{
  "model": "sound classifier",
  "dataset": "synthesized solo parts of chorales (CocoChorales)",
  "gain_aug_db": 6,
  "hop_length": 320,
  "spec_augment": false,
  "targets": ["instrument"],
  "norm": "none_scaled_ws",
  "drop_path": 0.2,
  "stem": "single",
  "widths": [48, 96, 192],
  "residual_scale": 0.1,
  "init": "torch_default",
  "eps": 1e-08,
  "batch_size": 192,
  "lr_schedule": "linear"
}
Rows from block 7 of a small sound classifier, named by matrix and row number. Rows with one number belong to one channel. Each number is 500 + 50 x the weight over its row's rms, rounded and kept within 0 to 999. All counts start at 0. Numbers have three digits each.
After each channel's rows are labels from the 100 clips, of 14976, where the channel reaches its highest value: "strongest on" is what is common among them. Only what is clearly more common there than usual is listed. The data: synthesized solo parts of chorales (CocoChorales). In brackets: how many of the 100, against the usual share in percent.
# convs0: first 3x3 conv, stride 2 (model.blocks.7.convs.0.weight, 192x96x3x3, standardized in use, each kernel summed), inputs 0-95
# convs1: second 3x3 conv (model.blocks.7.convs.1.weight, 192x192x3x3, standardized in use, transposed, each kernel summed), outputs 0-191

convs0.85:498520531467414509536503520477575455481563518500498555559534583555538421546468572429458475419494565542565468513582451604440576564499460455512472343502435529582535458475516487467420558516472576527441519431496426583465509425570493533496467552532512528552513515502576499515473437534552536478
convs1.85:481489526499490585550458519508515559562403500487543508544528486492391612514553474521491501527503528548511455564522555514484474603406570473480482462608543419537441572536559544464514408469507459497458473534448451496465500569479430463537509567513461598493399470479573502634494408415448508544499607495478445504500514572525459480472518437486519555506452486395464491526467441385542441508516525507496575530544544523519494528531394502557488481500440556522481572446609495499514491586572416452455478479496493378485505546505478524482493477545538576557525485524494389439565532513409387550
strongest on: trombone (83 vs 7.4); note G#4 (60 vs 9); note F#4 (35 vs 8.5)

convs0.165:484438373504465429418522546485537491542555548477542530486546605583566409497448496495460440468518549460637429513457531556409502563468442518527457520423483501558560519505572468456429578560577513564454529525475509550478485472552537502480513540585441483490475418477522516492442438580466519498
convs1.165:554472485564535524531430517492586433484466550529449524556459554500452508480489502527480512549487582595467551537500505478497425431571506608510417525546556483502472557479459575536506335431452471431468507472468488571503483446501586519533499501491467498582434450491496434594502442446466470577518551479583476418426551512474448506455480555498516455534478507437464528490507618500524356596498497426544463424549469459494554505473476467553485507542381645610476531454509621513484497517505443505445546489552517529493548582401522501547506520462527514533484436386544454504539521514573506526
strongest on: double bass (55 vs 1.8); cello (44 vs 9.9)

convs0.135:532472566455485542551476511447547452534567521565527596547498500578466502575504533506482506503473551518547397528505436573572420565525566526520498479547451580478536434524460496563564419542575533460540519470480523619466440426454515502503528423430448531514519533394459427553507492560477397425
convs1.135:439570443520520561522513408418482462587554482440585524491539560527432499549538495440437457499547494571394557507563656463586480568372576587566483429511466522404501528555533564519514422560531457442505478485471556454472434484499418466525563547499508560593524523470505411483487443509553472497422500569496455553563553459494530473565481496503522501440483468461552410489448436490546537593540548500485485584625517497581604591489491527511483537551471491518548537487550514512466535468468456480588547532479490495509465465492457451498428435553492519543493497377473462474533538553457571515
strongest on: clarinet (100 vs 9.2); note C#5 (46 vs 9.8); note D5 (30 vs 8.3); note D#5 (29 vs 9)

convs0.189:433578537546607509469458502500541538498465522511557447531441518444576462530453490517431535504549480466569511460457529526448540621482512481375518441533418548542459546510530487438464574490588512517503506489520555588437572460464592496489467554431519431501486448472458574560529350522525456496
convs1.189:389496507483524459479482393423596567558573530479561496466434569482551532509535512463432472447538474488468454568489539482470490514512593490494472443511430529467512551563439459431558470422432387439555500411510492564461493515509533525600493487456490571467453440483397437558463418519438446583382445575518464541432515483488353490492493520494451469452514473460516409444510461529531496481504456550499500490544391466577505478591465541507559509442492521481639486510465497480490487480574499492497497437401563421427545549492424467480573485576524583457484471459544462512480477571494444551
strongest on: horn (68 vs 6.6); note A4 (28 vs 8.4); note G4 (25 vs 7.3); note B4 (25 vs 9.3)

convs0.72:540509535481442439486434484524526431496511554547458455427493569528503465518512512585477462486456549504441455450500473537523524545427509460501486533484439512439428543455552581462446430515492560504483443368538471555506449548544447449549482496410443510438492530445570453495421602612474532653
convs1.72:480423431535646553617431529479436523491623591520463482515466522499538456400412520554479540447424512498524545501360435589446404497513507490510519533449490500519517480505506480491455511565552473594547511504540451493577442466542476467475504617487494495566518521460592576516437559465445523492517437529471546524469480512517522459522554511542460532501514399537481570424523550466508533453527531476543466426530461551490444506550552512584458403521554470400575513469500350494555528506473509499540458540577483527413528503496435499529471400583566509586528461513533575498547533474541474431
strongest on: horn (81 vs 6.6); note A#4 (48 vs 10.5); note F#4 (25 vs 8.5)

convs0.151:491439469533481511500505462529452484437429465511564505539472555567598560514431559530452445484488543489556531382486426587427545574502491467462439442467345472585500493566548449512556506555468560463462483462420501577507551446481447482510481629421512505502517499489521439417477497477489457440
convs1.151:483426443460488408481465598529535507487385567554508553444432533491581500417465517583560503560539512516521531502565469442480467476513491539579600468488519496547594435506455454444478470486543500530536473553559443632467486457504521465474426482454491565552540549477463521498516622526479587373460456530464490501449421443536475449469523482489418495471505515554542506470459487557558453410514567512575475478443455526464414409552523535440537615468492337535509473444446512494429531556509492431460429497557516542382519509437538493488563502453490488447536505497511612489487483447456498574
strongest on: saxophone (35 vs 1.5); note C#5 (30 vs 9.8); note C5 (26 vs 10.1)

convs0.102:545576485508390450603461414498466545469530597530452534514496437520467600563440521476540493515461478555528462580595443497491539440515470479519478551538492545475457464491505431556517414505549495486547500505542417518504529469472516428616469551458446514496420482456532468467527364451523539380
convs1.102:498554514401462434525517418470533612558513527568511543459423442452580525556477509406583532465533491481520360528542513458496516502538516429524457460533525547529530473490455448488520525517483538509468486479491480529530534523553417489447494421511474422480497339471490611470497509431475479432526450580464553502505549569518407471537455592498464541493476497539521524532450446448467537447538429579461532570494565518409466421445428533427511539422597447510519426459514464479473507481519501548597485437459458585468487432547462510467427509450515525355417455626482560441509469517487483457
strongest on: clarinet (86 vs 9.2); note A#4 (67 vs 10.5); note B4 (33 vs 9.3); note C5 (29 vs 10.1)

convs0.126:509464461573464533536542543546400491501526527479558482536496544515535405514501485550410496562397565440578466444453447545543506574449530545430503470521413477478527487454540502521543356540438520504469504448548532511455495486443432507566464500375502517462447583516555399560542477592538529474
convs1.126:525432449472507499544453523593613472518438504556447472576526508543470433528471450530518579398546549468557553429538493558458566440589470553515500460455566490468466553552466537581558408525386486429421477487492440589483503499491487524406451448477505497548520581558501483546462529464481522483518526495541504427457488542487420473469490525536471537536546521535486483489555596542514502508516535357562511449549513556503583449548432540475531627495528415524511478453444537493453543437471533469470558500573494528453505464359535485486462425500518557455529426505533571470496556366630552547
strongest on: tuba (86 vs 8.6); note B2 (28 vs 0.7)

convs0.29:491424422594462494472477459541504585553547493496472446493494480485495491518584445527475565478507400522476531361474484454484470493562502538495583406440513504450482536605527554561591465462465429538502553476484439456511583470454549508492509516419374562612451454556536562557492483502517517500
convs1.29:554555602514553552503397465514464518408493471518466459514581465484472535555534461531467511558483505391485452466484497592495519482488477460512484512389426519534594532421436565455503520535537494477394455424491534452506481528578440551421561481578576454446434465529456505468523428466511483513499554448468566423587517608492552506551528589501535634538541447484442543487475516435501513391489393494508536571558462492449536474482519524435416436457630584496468446419553474490593528460571507469592536438519448518495474458527504489505424513460493439457444510441462497536440529508476558457
strongest on: note A#3 (59 vs 10.4); double bass (45 vs 1.8); instrument: bassoon (41 vs 8.2)

convs0.26:570402511530519520496531487512538472524577481592458497461426530508562489578417520561553481446541532366544547433413472561476508492502432534582411487535470576517561466475500483495417499485427518527457597466484469577502519478534498481444538577511583538499544505470519519533459429462500603384
convs1.26:490485424432486557476551413575545489508437446571385500475558558465521578539413588488505561495368428472495555569500600524455572527495503525544518499454446516488488447538506567492431533451574514404425515551361500571555517417497530591553512419646521508459537525643487590567560532430535460555458514420531590530520429465479488467554456427530501478451396454472496485464521556496534490499516520498445503522601387468419469511508521534536461489517566550495458477543458523540472487506527532561509506520488490457478507484530558528524420451454458534502474434483452503496470476521546507549
strongest on: oboe (100 vs 7.3); note B4 (38 vs 9.3); note C5 (38 vs 10.1); note A#4 (32 vs 10.5)

convs0.41:479498501553504415477525582480451528490513495450409556542561569460534476457458459479453548479586480503455419481460652544450513475489571531443513381497490460431463527515425464517593558412489547456520459419513578441481502417449480531531528450517514542534508475463552487569476469488396402490
convs1.41:476531562464584560506529446493549516471488560488470504435498440457485605490568570526494582576498399518476515523518489504522467398577422501499488562462426484548549508489356450455502500504417475438513482446439581517457503497554473503546537490415504509471516468453567516397512444505507520462463485450522449537539475503459487562464531520479462537479523500575445523511578526480498566434520505434474612538467435532534480460443579526479484364430482474453586454420535466508499543509612464510562476419473654444467470415513550476455523486534468348517614464487443529506427489512537586470
strongest on: viola (90 vs 8.7); note G#4 (47 vs 9); note D#4 (30 vs 11.4); note G4 (28 vs 7.3)

convs0.34:540533485499465443547488451535536608511502527575476476479455513442490597565527524537610424498490512394542477548488421502526516427527419517506414556478510493468470550422523490590521515513578546515512481508420414545518493470459525390504459607536519442517451451441520462405550435481454511396
convs1.34:428582540524444458514571373468536568540522547498567511443415488492533415551520486452535461475580563452446395517538573455492515580493511456553477435418492479529486524508472364488500562569485545488371489496510500488507509460496418479454476480486542526519575452449464508471536470523386504443490431555493499494447629530485450513515421546537424482546511489553511496583528354507479585483543413570444584544582569524502470455480399496445543549466518531450555470484566492504467452512447495533634545541426521528443494455559518507481493476501468538424463496513481551437482517590455503429
strongest on: note D4 (49 vs 12.5); horn (45 vs 6.6); tuba (36 vs 8.6); note A#4 (31 vs 10.5)

convs0.20:510375445445464464459479525482391520459446625502518446518498485625438527533575441508495467601437521451576506433494465538540487414507494531465533463452492522580554419491483439511567440498513477460503573498582544469479549452460491498486553480523389452535514483450496466579519518533469553400
convs1.20:548468550569512323494467424426555475423425472415537462520621505600568599612474465448484516516471553402453456519496542474475505405499463475442514573511504414414534532421531650514506509431477547510468485539504447405577507463485477559529506461546527504546517478517454483492483582504544447556434473442528395514501516535514563546614474470511582503489519556531654570480517498443499475501496497494480460491532448480458563529542561479464441490509539538490546512527505484534549535443544493442510453516555421514536561553467571514516454524462485478549583561429435459536474459498546466537
strongest on: double bass (29 vs 1.8); saxophone (25 vs 1.5)

convs0.100:501451505396381562467508616446494537427553528472462470487497450477461634536576454441536524567438476511433497535501478503543504540540499437405404536491574483502446401573446446479578485506526519480471443511501532494472462411491496563502425513546585474519488575477526466552575493551474487445
convs1.100:594521470553444564568447526475498565463439469481466525519582524505542623549509463548497565455523449497484486419525481454469558439489343447497432515498538439537509578441458479569490529472420526483511490385499486488495596529400517554469565575460508453392546483448588479490543424460563483442578583491437469424514514507498481564482488492503581513522542505531440522509617494539492569513499438531438495515458511626485567431487493499514552526517469491543458467511507533489439544385553524480524566540514470630513522464511584541517432535425503535463478488593590588507512516507422583481
strongest on: viola (99 vs 8.7); note D#4 (40 vs 11.4); note F4 (28 vs 9.2)

convs0.75:481463499400508513555412453478553432538493501533516464516572547506484543507540557497513458483498544472510464506458507566562480471503437472522426473536503531505469470564539571521441561540561531522476526400454535592527635446556513502537435472444487544474545659469521423416432579479494590593
convs1.75:476466493583563567466447553530502478542633613427516587577475546494426445447521481528459440527497482596471596496428513518632401520451503487478545437594452434422483489385511516517460455508499494451515476547452572485459442507545515456543457521434462548564511529387564371568477472525435548484531506528461451521433474435436463456494513518460503417516518532475529514455503506470527445560558514514443508453491447511549449466443542475507447456569400486617452516474641448476440527472464444523481442539566513490541505578469442448501473535570413547550478517494460515503566539481534502501
strongest on: trombone (98 vs 7.4); note F#4 (87 vs 8.5); note G#4 (31 vs 9); note E4 (28 vs 9)

convs0.178:460425403462535508456581553466556595573501462494574441530508516504534492567477427544509481526474535539502467470408567507551517515521606442443466523490587471474622497559485472531494514531580524486518496516440535564491408382457558587548540471473456478424499590508470537566564451495467525441
convs1.178:413456516617520530527448521487505503495502402480602499504576509493500457439514485420465553531541514535503522569547574385485505508434511529509513554574493494467458493505599462472495539430425413482489521603520519495473445382498441521533621525491544559556469568412430534515535545587437527433485489532421424617543516518475461478512500405549520520469440526431473494501526391483529503519436592446466503477515472511561543612499552469483549462520406466459591539426454538507560524444420497480479515415480489478443457513516540497590502397521483440591577602550481467469492540476497505534
strongest on: tuba (57 vs 8.6); double bass (26 vs 1.8)

convs0.11:536384491424550574429430536521528481559560519560522473419511538522549467545517531430494545555471596389489431506516594530525610565534568554464463486472570533482495560471446533442481497419492541525543567460459539561464422486502462578494483459464514494408507488446467536515508394441553462515
convs1.11:434436419479498475461433602418594552565541543483505516491456523541466503520495585578559522539560539523527594518563515432567484531470516437451552465568501486535431486472513573443537534425586514558450487539548429515422453503457500482448482506456474531527486627474524473517446584469520534404411591553376405485437438457520502520468488489436559435472514515466557446510482564544501415421535584568479541509469554494497464557485555510505528497495434408579461536404490451504432483458415448479492466457530423458480515517407463489498560503517441536521597579541430486482540441479495514605
strongest on: note C#4 (44 vs 12.2); violin (35 vs 13.7); note A4 (33 vs 8.4); instrument: bassoon (26 vs 8.2)

convs0.8:539463514588487507528585552546456451449530486460524587572500429475485460521547412494494609486526445490490461464513601470477478474607529503468505457457518430507502499581519435498565584488482457453549518518498524373458518431449508546523469414572446526450457530572461475576480525416451377462
convs1.8:526507579473481599560549408504496567455438517551441514451522503454460650488552420453454552511545427436450440453520506473479548442518397454488492570475500466573511556492475524469474539519445524504446471415449524530508549510494449523484517528462551510453556405475533504388486440440539483484520612439477512457556529624479516541536515511520471591524516493611406562544502450524521552467473451545477561517481518550443517457492496542458480487389510530439521431437562425482500536461678482481621444538464502517432538411530543507484487496476481386460464453491501478483530529573455583470
strongest on: viola (79 vs 8.7); note D#4 (72 vs 11.4); note F4 (29 vs 9.2)

convs0.81:512532527506511523426486472578591545568555457614501484495473565461587499510541544498500454475513614466518452413482446562506524431385536503432496453539563480439506572560497468481406471547629571506471519429425536557481519414548497421516511433567493474500478483462519555482487442494509540426
convs1.81:435457526454442616454495478521497470522553522463487476479520575456547395518444470498490459460523528526544567522529537455438541533550498543538508406596565442442405487574521415488594429459474387468461470576604500496480459410481531469497538647482460567519459560464520462599460466550510505522488456405467478516506492589509459431421519441464537463462481489481498489512478536536528484529490429449514537427479531482463579598562506522576546461481463479525551592484445501479423396522368479454460510516498472479481519491454544492439615419500460520616604528497493448434513506496444468537
strongest on: horn (59 vs 6.6)

convs0.163:479530516514433506494559482487559459460579509493530554512517577528588407564431517487448468429471523497599456457501430564427500573490424437483426432457415545584569466513555471497413601569532557557480501497543440566403527436538549532501501572546456528562489517509575494506487458559514548471
convs1.163:526556532498495565597482493456494510534391478472505498575589452490392594558526464531455543494446538534432485533494511539424444517429517518533450517490531444520482633567492521500540364445459472494440504461464505469572515575526519512532541544486437563522408466503582520580496443394448408606467567499596484470470497529482477446475478489493502547515438532424443499540456554488524405545485504444561560514560566543491611486482388486507468482481449576558476534399556577501518502600553425454447528466525511475528503571459507570511481494517494541572534435398547443464567581508497517522
strongest on: trombone (51 vs 7.4); flute (46 vs 8.9); note A4 (34 vs 8.4)

convs0.49:530465409464470444468598468548495481466537529496592433472444555626476471487414460590567418487565600467514491491502461564504497578442451442468476498527530569481477547518549451582572493474491578519521462467476563627560500464473536495479494556484444517503465399502417525492499568479478467427
convs1.49:489434439515469401448455562526552535515493549448568521504429530593463440509562592577577462460546477513556487455546498471490473505525469511548594448497582554479466461525558482433526474468545520579451470523594467558446476382467555506493437495438463492516513567365510478549443588569503549440413451548491420550451501443470484441426474464397447467447485547545527481527468578528528442450543540488505527503541528500456451502520569473525544571527448435483571525499480476484433535433428490383517428455548465437397534466428445481496637417443485505514582543490477550504558482472527518574
strongest on: note A#4 (39 vs 10.5); clarinet (35 vs 9.2)

convs0.177:558408457536509489477376522467467567547553564463517487481506610543589503507613455503526514537539497420471503379448535536455444481593504569508492545329516545447512549499532566532582537453490507492523602533493482485511456517407535495430495526487482496506440505568478456549463509484501451497
convs1.177:491547587406505507430492477516496532481504480395456436509507533504422590568521492492502532505555444569504508527453511562521447461522495574486484449472432473437470552418492548490498486516467481445402464373418553467524515469578509516473499502556560453561445411437471440492501424465509494642500478502552454432488534664487523501495479509403496492487570543477466493481463550502433416467479400534510502569570487503528579503491503522535394369529486595624518472551618520498540582443583503514562479459520533498481462480478503537520469534487473429553423447422525505489447438557483515426
strongest on: cello (100 vs 9.9); note G3 (40 vs 6.4); note G#3 (40 vs 8.2); note A3 (25 vs 8.7)

convs0.43:495576442505459566543475598451482452509523504481442491588518550529507492501433528556536502555534559522448503513456582557538517504611538512453425435527497473492494502502420433477526551477575541566470444393536574590460519427456517538524504448414464489440490487432499519598439387560457424442
convs1.43:434510501546478470466634394476560450588518436476523510456443501460506435553507572505515507463479491491432452555543542425510562531485476496540467573486511491462458537545523433495515460539495504465468459416531505495514433503521568508609433473490483553523498375450472477474485469544441468566442386527610426550499525421418441549538456490534504494497499412577503522500467440570423515589452413521479476493604516392473474533470553492541510576537457561535561501529471523498418478493556418532605459508365552453409477461597529493518557503554430443476521486417484461468524452581482569460
strongest on: trombone (73 vs 7.4); note F4 (70 vs 9.2); note D#4 (39 vs 11.4); viola (25 vs 8.7)

convs0.46:598488426351528553495458487530555480552553446553490471391518489501408554554594474480522612528470513511439460514499570459502584467508558567460508457478599483470475556548413520463479471441526531536539462396468463481485480498481534598471478490521403455440456538477437546509475464509543455540
convs1.46:526425461476572560548433527410529541590542574564451527484448505525484501441466455574551525560534509528466541490544442594450428546436506468472540409474465477608627495555420493418577477530551493552507477479527509488477411547519448396396565501453486493480552612546584485499465572513535517464484565512404572422441475504554484541482505602466514476506493397522464454554458500524527446428564557561575557549507502438428470517390545497495471487490473475507480449431485422498456530525447445522477512468572416555469581485443458502471520504493550498517571484422427542505468495559411538550
strongest on: clarinet (79 vs 9.2); note D4 (57 vs 12.5)

convs0.145:447501539506470488499439519525538576621555572528473429394521618423600541493474441508505561473566492444555491409434490532433509494458509622412431531501541536526504510475496546561477537480498543491458503458410486524487527561420473456487570538574556447503451533503562491491548407490546553498
convs1.145:493511490551471529501548488526546494557491496409450498508481551556475516564430487489482449463572445603525535518558605574515461509530462587513534396421521363464466520515505472456528441409437451474491455445442461430514451462480560542633518513550469559590537499547466501532518374497472520512419465398564489512435524400508530483413455469568495467527507590544419443574546453509478530516540433510451570509601549420625530487547480461584558439448517489483492497557476512476486532480485506551497495522485565470484502522441557413468524468505452537588578446436503493558509394490574450489
strongest on: note C#4 (55 vs 12.2); note G#3 (47 vs 8.2); double bass (35 vs 1.8)

convs0.130:530355515447558554528472435522510482558491548508486484524507482534552543526503451525466527550537541516396509507507501548493511392557576520546539446470547504509495548544477458477527428476526509554509507487474521522496506367548523564524508460476479509471578622628499461453383551408433488380
convs1.130:478553548418495540514451543620393574532445503506549547532525389570521567554484434509492401476545580465496473499528489523522464573433549334455471511500521481488499470403562590487553447425534458531467505482435458519515443531545379543414484528526491447549543518527438489515508524501584491507586540495458489390559503583515557523494621518443523470507479455500536457532441585533500504397544504539456555513606450480398494576491572504473455455531520569511547507484497405496507444439539480493524511520515457588599493444469527516446532478494543563549461522422460405491485560478514521469
strongest on: clarinet (74 vs 9.2); note G#4 (60 vs 9); note F#4 (37 vs 8.5)

convs0.15:510501553516407473494540483474548447507476508532536467441483525485478450583605549624485466474536552509479496581466489573441607495486487529481420583508506545464492536490462479526569428516525588605510569465447462571477544489492435529601471493503466545421464505534539522472501415539495400365
convs1.15:439507502521435409462498506530523538534588497447591573503512510545514448426524525499497455387462567480534483452529598459538477547477571594569393525624536514450489471511556488556554466453538564513521490532584444470473544418498437498542469557458489481538575506469433523544435505480495475456526512643462506503496493528490521391491437494438545446546519471478622542515472506485456493544533480566556463513543437504485530498501405427449513606492487470562431538546542523481411478507420575516430485546513395549609491550447425511499408487482624587517473622493527482504523559485488483514
strongest on: clarinet (88 vs 9.2); note E4 (53 vs 9); note F4 (42 vs 9.2); note F#4 (29 vs 8.5)

convs0.186:536530458537458480496462520482447516503507539468422541514594471580474562510519528468453548533546506428562513469496496504453595438519479581501519497434480549553537490541490523534486396511630443463541512508527517592514461532429489492471418538594468542456520538436394494435596475484445513330
convs1.186:476514555605506439532452425448521447478483411535495459480510521546534525529431467478507517546542490472467450509529435457420584481477486393442481476511468486535575533485451542486443563498477550398504508505504443505609614617503439511472529553493474478463520513569589556459489518466476530553524503483423492440427522560547499539490436556593445541386526445555528442484532473507455539517486533480445412467444534511554507465433519579434448518486577519411512481541448588364544615520577586504498582522625472485532514496512456494576494530586449425418498455567564577494546520521518499493
strongest on: tuba (99 vs 8.6); note G3 (54 vs 6.4); note G#3 (40 vs 8.2); note A3 (37 vs 8.7)

convs0.143:493508470443482541475474542519552463470518534473475490503450542528525493506455574527510507553512605430467419479430545565550526495451554499410473435405458487476492525538382464519443527450596567547427474376536528584411465475400500554513505425469558486601530514426546505510479434579452472489
convs1.143:485489433499478476448641462519555386548537541469526548445557517531461496565474536549567528527486458554477518477540588449545464476451462560578501511492453489448487537535453451458469479537446409506486473421470640420464429517489599493633471495462504601509543476495487444510513517559461531467455404557628422607488468366463489443513446485529481464524482479523515472465473462523491552634549555456509496501593514446536523540518514514532513555549412494490586536512553470463458578497559475518551532480492608467432452488558550464502535430516383473552587502442454496515473534518540484474
strongest on: viola (89 vs 8.7); note F#4 (46 vs 8.5); note E4 (39 vs 9); note C#4 (38 vs 12.2)

convs0.158:492479523516407516489478498472422520485527571509472593591470555392513525510502557583408564505508485406501483484423558547517550485458508503459436537500465515572463466508453486513551494463562584523455555428578471564480539528473414513590485479384521471498432489439450427527520411520570588433
convs1.158:428470405508444538532503561480526543491449536518492543509450479495569462428519596519529527538556466488520473551532494434435538501533550555611551407437506542510548444484456410465527472532515489572593452531470473627450520434474601451584374498473471548493422528515481531578495532547480535437451404602519562567507458409522409381460469479488508504432483512519424508524483562566529444485483527503490487493620483473441402404568534514531530634518519434537523496518481527482504501493517536517467443501443555454442469538509583531472568520480481500364475535475512578561495500451473443470
strongest on: oboe (46 vs 7.3); note B4 (33 vs 9.3); bassoon (27 vs 8.2); note A4 (27 vs 8.4)

convs0.155:484485491469438507534514432534511411513501569524548444436469511479502473600591552587468449492536585530453475546495479594486642495499524492502473575568525459486491549492499501503515407488482550575473526435486449553484501472512394602591432529467470495471473537469574504432518433540491453362
convs1.155:390472462490442428479446521485584592576499511475562551504498550533525524410505538470534462436506571515513525526527570440530503582561596549500448469614549521488390473440597514528538456380521495543488471557574403516432513426512441519512441525474480498592539521396420428547479511564507500437480534690423502497496520521522489437529453511439544390512564479428598558523508512489524407521488513606503488521552456432488511511508451453490560530546433457540472534530498524466470534479488532540464476464443420519536478590460490554496484501511573577502447557519520466521495544482480412541
strongest on: clarinet (93 vs 9.2); note B3 (73 vs 9.6); note E4 (40 vs 9); note C4 (39 vs 10.8)

convs0.109:474532397642419550488568511502435492500482512473533533581572509569535470518431526481479474536465575522512533382440360529505460520424425568473472410517435584461529482487550514581550492512419516497556489492529509538470464489491580437493546537446490524511529395438468501436500465515501509446
convs1.109:432490485562531544580461445517493445541361507532525474598471492488578506403548522514458466432541601480411442578551491526460522560536581444502542504415557569448549532558538487420506461472516410567603503553511427569542452535483473519504501493464555524530432488512493505464522515542488468464453454488524546533571442611501397463560467495553440492445443577513532448483508536586523530402480506447558467515544493484394512433610494507466546514548591464487546431421411508522594462549523462480473484484494539465471528503526540564515534514521560509433555579453537540485527502436609602565
strongest on: clarinet (93 vs 9.2)

convs0.124:524472441432468528480503414594576477528525526557573509492490488447503613519505526511422443441456516459520571441448335503539439527430515523440451494453495520563549431549544530570448489497542524525446501513451442534442511443439527554467486553379471446475539545543528464532597521549571508460
convs1.124:529495567545463460487454557566409519475414557407484549562519533539646473482499422525505445504508509567572525544539470481505460465487453446488551548472533417439540472465474407490537422468479532491586489490498432609524539462479570468457487551470447581558575590494471494460456507546374510432502563449474473371482433489506481503452496497557460510464555528603529560540437507572496491425516474441498431457459499555628457458586442504470548501480444374530486479576498495469435537502472487480450500579530554563483489526436542426488511514503466502556504452482484513530542432362597505540
strongest on: trombone (55 vs 7.4); note F#4 (28 vs 8.5)

convs0.18:526535479572486536485469477515417617542518469545498491458505540492539507513564566542513492397432513440532482482415374536493555470519438463481425540424506509429512554444532581552464526520462535513488466481509462506481428519480518391405527624596485502526438481444481526411503492522497440376
convs1.18:513569619444483516544541417545441559476508492496484440471517498531582417504475399456488445468508543424476372514563523491522565528532463481486501455440496435463420481529502419507516573547443561495409532543576469467458512439462473495417530531491541460502606440513476570465448483547419420589484453482434530506411608610487536504438494450485450590487510478530425487570519444557461466508499413456509575496555605511525486539469480447438547538435532516348524478503475497498486480506438551531556480556413419484413508456496468546500509481458474485521485487498479543419484504603378482472
strongest on: tuba (54 vs 8.6); note G#3 (34 vs 8.2)

convs0.120:491492482449508544593449518498561427521560466578494486506518472523514402592439566507536461409542538456527596505438365521515411463464514551472403533476535537534525438442581520514443456567467553575446521491479459562437485432537555511537498541496460490462598547544530489559517444543538569438
convs1.120:451556475474492512455448469547470460561426461409574555575500586543420518455556460495508470498471564646473496530576552415552440540462536582533519430540498480393507563565552501554515331488480475484491489490489493484459509452469508502463507562455493575612497508443515456549439450551419489487475560545561429453464509497482473481549431503472490454493503467518549521475442549508484469561448519388534473527512583487609585503510449476462489560548388493556452514526511496539487598504531470545486495506518519499470436497400522386581488447521498518578509467439524393470547483435574525616
strongest on: trombone (48 vs 7.4); flute (44 vs 8.9); note C5 (32 vs 10.1); note G#4 (30 vs 9)

convs0.174:504471458477530466485459505577539425517529553525546548567538568558518384514483535535436582549604589424495438443441522536501497428427551528501531447467414422572520562505532453511464534504519517524460542544547557524422513545498482525510414348424416517454569527472481529509437517496460462485
convs1.174:537443449417537549485482439509530472583462483486490474460531462565378543473503495500484531565466611533510513436496529497449481495570486599468469518510473428538498563521449519574508445539470437499483440465465480452484462478504557504570465593554487547582523429535486495526482456575583497545672465494554490526556518510527525489542438462465472500490522351550471512538480542437550511558507526387540491513550515437510495573509487517578418514532432568538585623525484504467497604494543433557496447498486528435477562492425490486502495444499502525655449389466489390489456463429556458426
strongest on: viola (59 vs 8.7); violin (40 vs 13.7); note F4 (34 vs 9.2)

convs0.61:479396500461427530444500537490445472529513541492526478514462580622540557556538490475555445545436588456487537452462485627535445591425466557480504447521401571588513484527444438474580510502547501522509500549549586554538582430473430435534501536507461528549521454397457497521500469447501528475
convs1.61:534440514557524391435449564489585405436469583414523497498527554544527627520546546536490391543527438480470571489481577499448439464493454598550512467508504525476549520511481618477502402493573516470484441579488484543463437469472519491493409452515456580647499562516428470581470578516536547446513509431516380548494440473533558443566507499493510468489477527445652520481499532511550440482544586490557445518495506511515438480530518498524482532567544446593486510522432504467449493521537455444436442427555463465497513511384562471489492501445474494515587561390473518507497509525541470527
strongest on: saxophone (52 vs 1.5); tuba (26 vs 8.6)

convs0.27:492516436493496555466627569548536490480510419479536413545539562569543518516528517587521470550441561464482502396469475569574475473382530495459516479466557528527489514527468478532473451518522517520547620420484445609530520452455436471578474434489456569497543548561499415542556484559433544448
convs1.27:450518465630459399462558435537558456480592507471566522537494573527532451507540641482524541383525561500470537522554585443528606496502490490566520537452535604467530504459476516498494480497519521537561496507565503557515504380505582498559473469527492511501429489437398528526444540551473533502512421483538471577432520470414455501505493470559507462473477533496499513471471528533537573558486501435454386544579486474528472484591467462517476571619522475512524508596471481495507548452432517441493486435453499400392443536467474493550437467620454508403461525472470539481518462427616475428
strongest on: viola (73 vs 8.7); note C#4 (56 vs 12.2)

convs0.93:465533475498533493463491443529525396434511484511574423524479615602531502464298552492462558453499592450526500452474476552461514472524422500526482565462489502505521547426545495559500493502468549479494529595475522554503436486459413518570517453484468508453503515525465552428458553495476525639
convs1.93:479387497433601464475461582474487586461563570527506516488472519543460540413474427518385542558534505475485457508407468577558424488515535468454607569530471502486548444417510534419540484433516570572459499527478522555597492490561452444510438538478563541617416521436613505510487547524489556432490532544482417525404502466509476436509573515505455486440481625477512475492437484495564452419498514557503582474522468512511428488518592493506504405505491469484522504452541372474525509512565443430521345553530454470466531539532448460490517468530459459512538502507492466489546421530428483545
strongest on: cello (68 vs 9.9); note G#3 (49 vs 8.2); note C4 (34 vs 10.8); instrument: bassoon (26 vs 8.2)

convs0.68:518441456541472543444449465506557553543565513538465424448399500521500472530542509535477553542533515487504539398448491546553487498480523510435592451466448600479450550584490526585543417517530535606496591400498444584509539465448465499493466434445430588561469500557507459543529430527595533494
convs1.68:496547516464520453463449399534547519519581466432559508558481465589434541525619476513497524498514508393454519444495532638526564532541558550573456446454467526477565548520448576467564448549569474501489471393511505487468475541526469506417471455557487473513405454448441517598457406489502489536482525538562520435512552576500522448575474548392534511505529436430506444468420571453501465456487417482516490558630490482553539460499466496456450494518603559489504496521525495477561605410566441483539571453489453512482439516459480512509393467539529493382471550370464476535466491470519465473
strongest on: note D4 (76 vs 12.5); cello (75 vs 9.9); note C#4 (47 vs 12.2); note C4 (38 vs 10.8)

convs0.9:501435437554522461505464518521510488598522556460498551469554623570581473503511458556437523609532585420523450419434523550467505481420550567458500411436459486515495574525486555482428567509518554551440539460501518505434528536516540499447524379550490497559531439391568519515472443504464483492
convs1.9:488510448475519497504552425621470315567530504482560509545475542583463469489543424542545530533520548565546518516531540477522411467571478646544488493448538480457522528535443485522488472568408468481513517434540506477433507490496499558503464562473509544615569453493453483499536481500471505558504495519612532491405510481546471432431438466429477479461577392548497463467474595482476467563483499345551441539582480517560526520520488527519474537552450523532564578535503557506444574598529555578564526497515565547506479478427496447512484407552512491592523422452523465486459511434582483458
strongest on: double bass (90 vs 1.8); note B3 (45 vs 9.6); note F#3 (36 vs 4.9)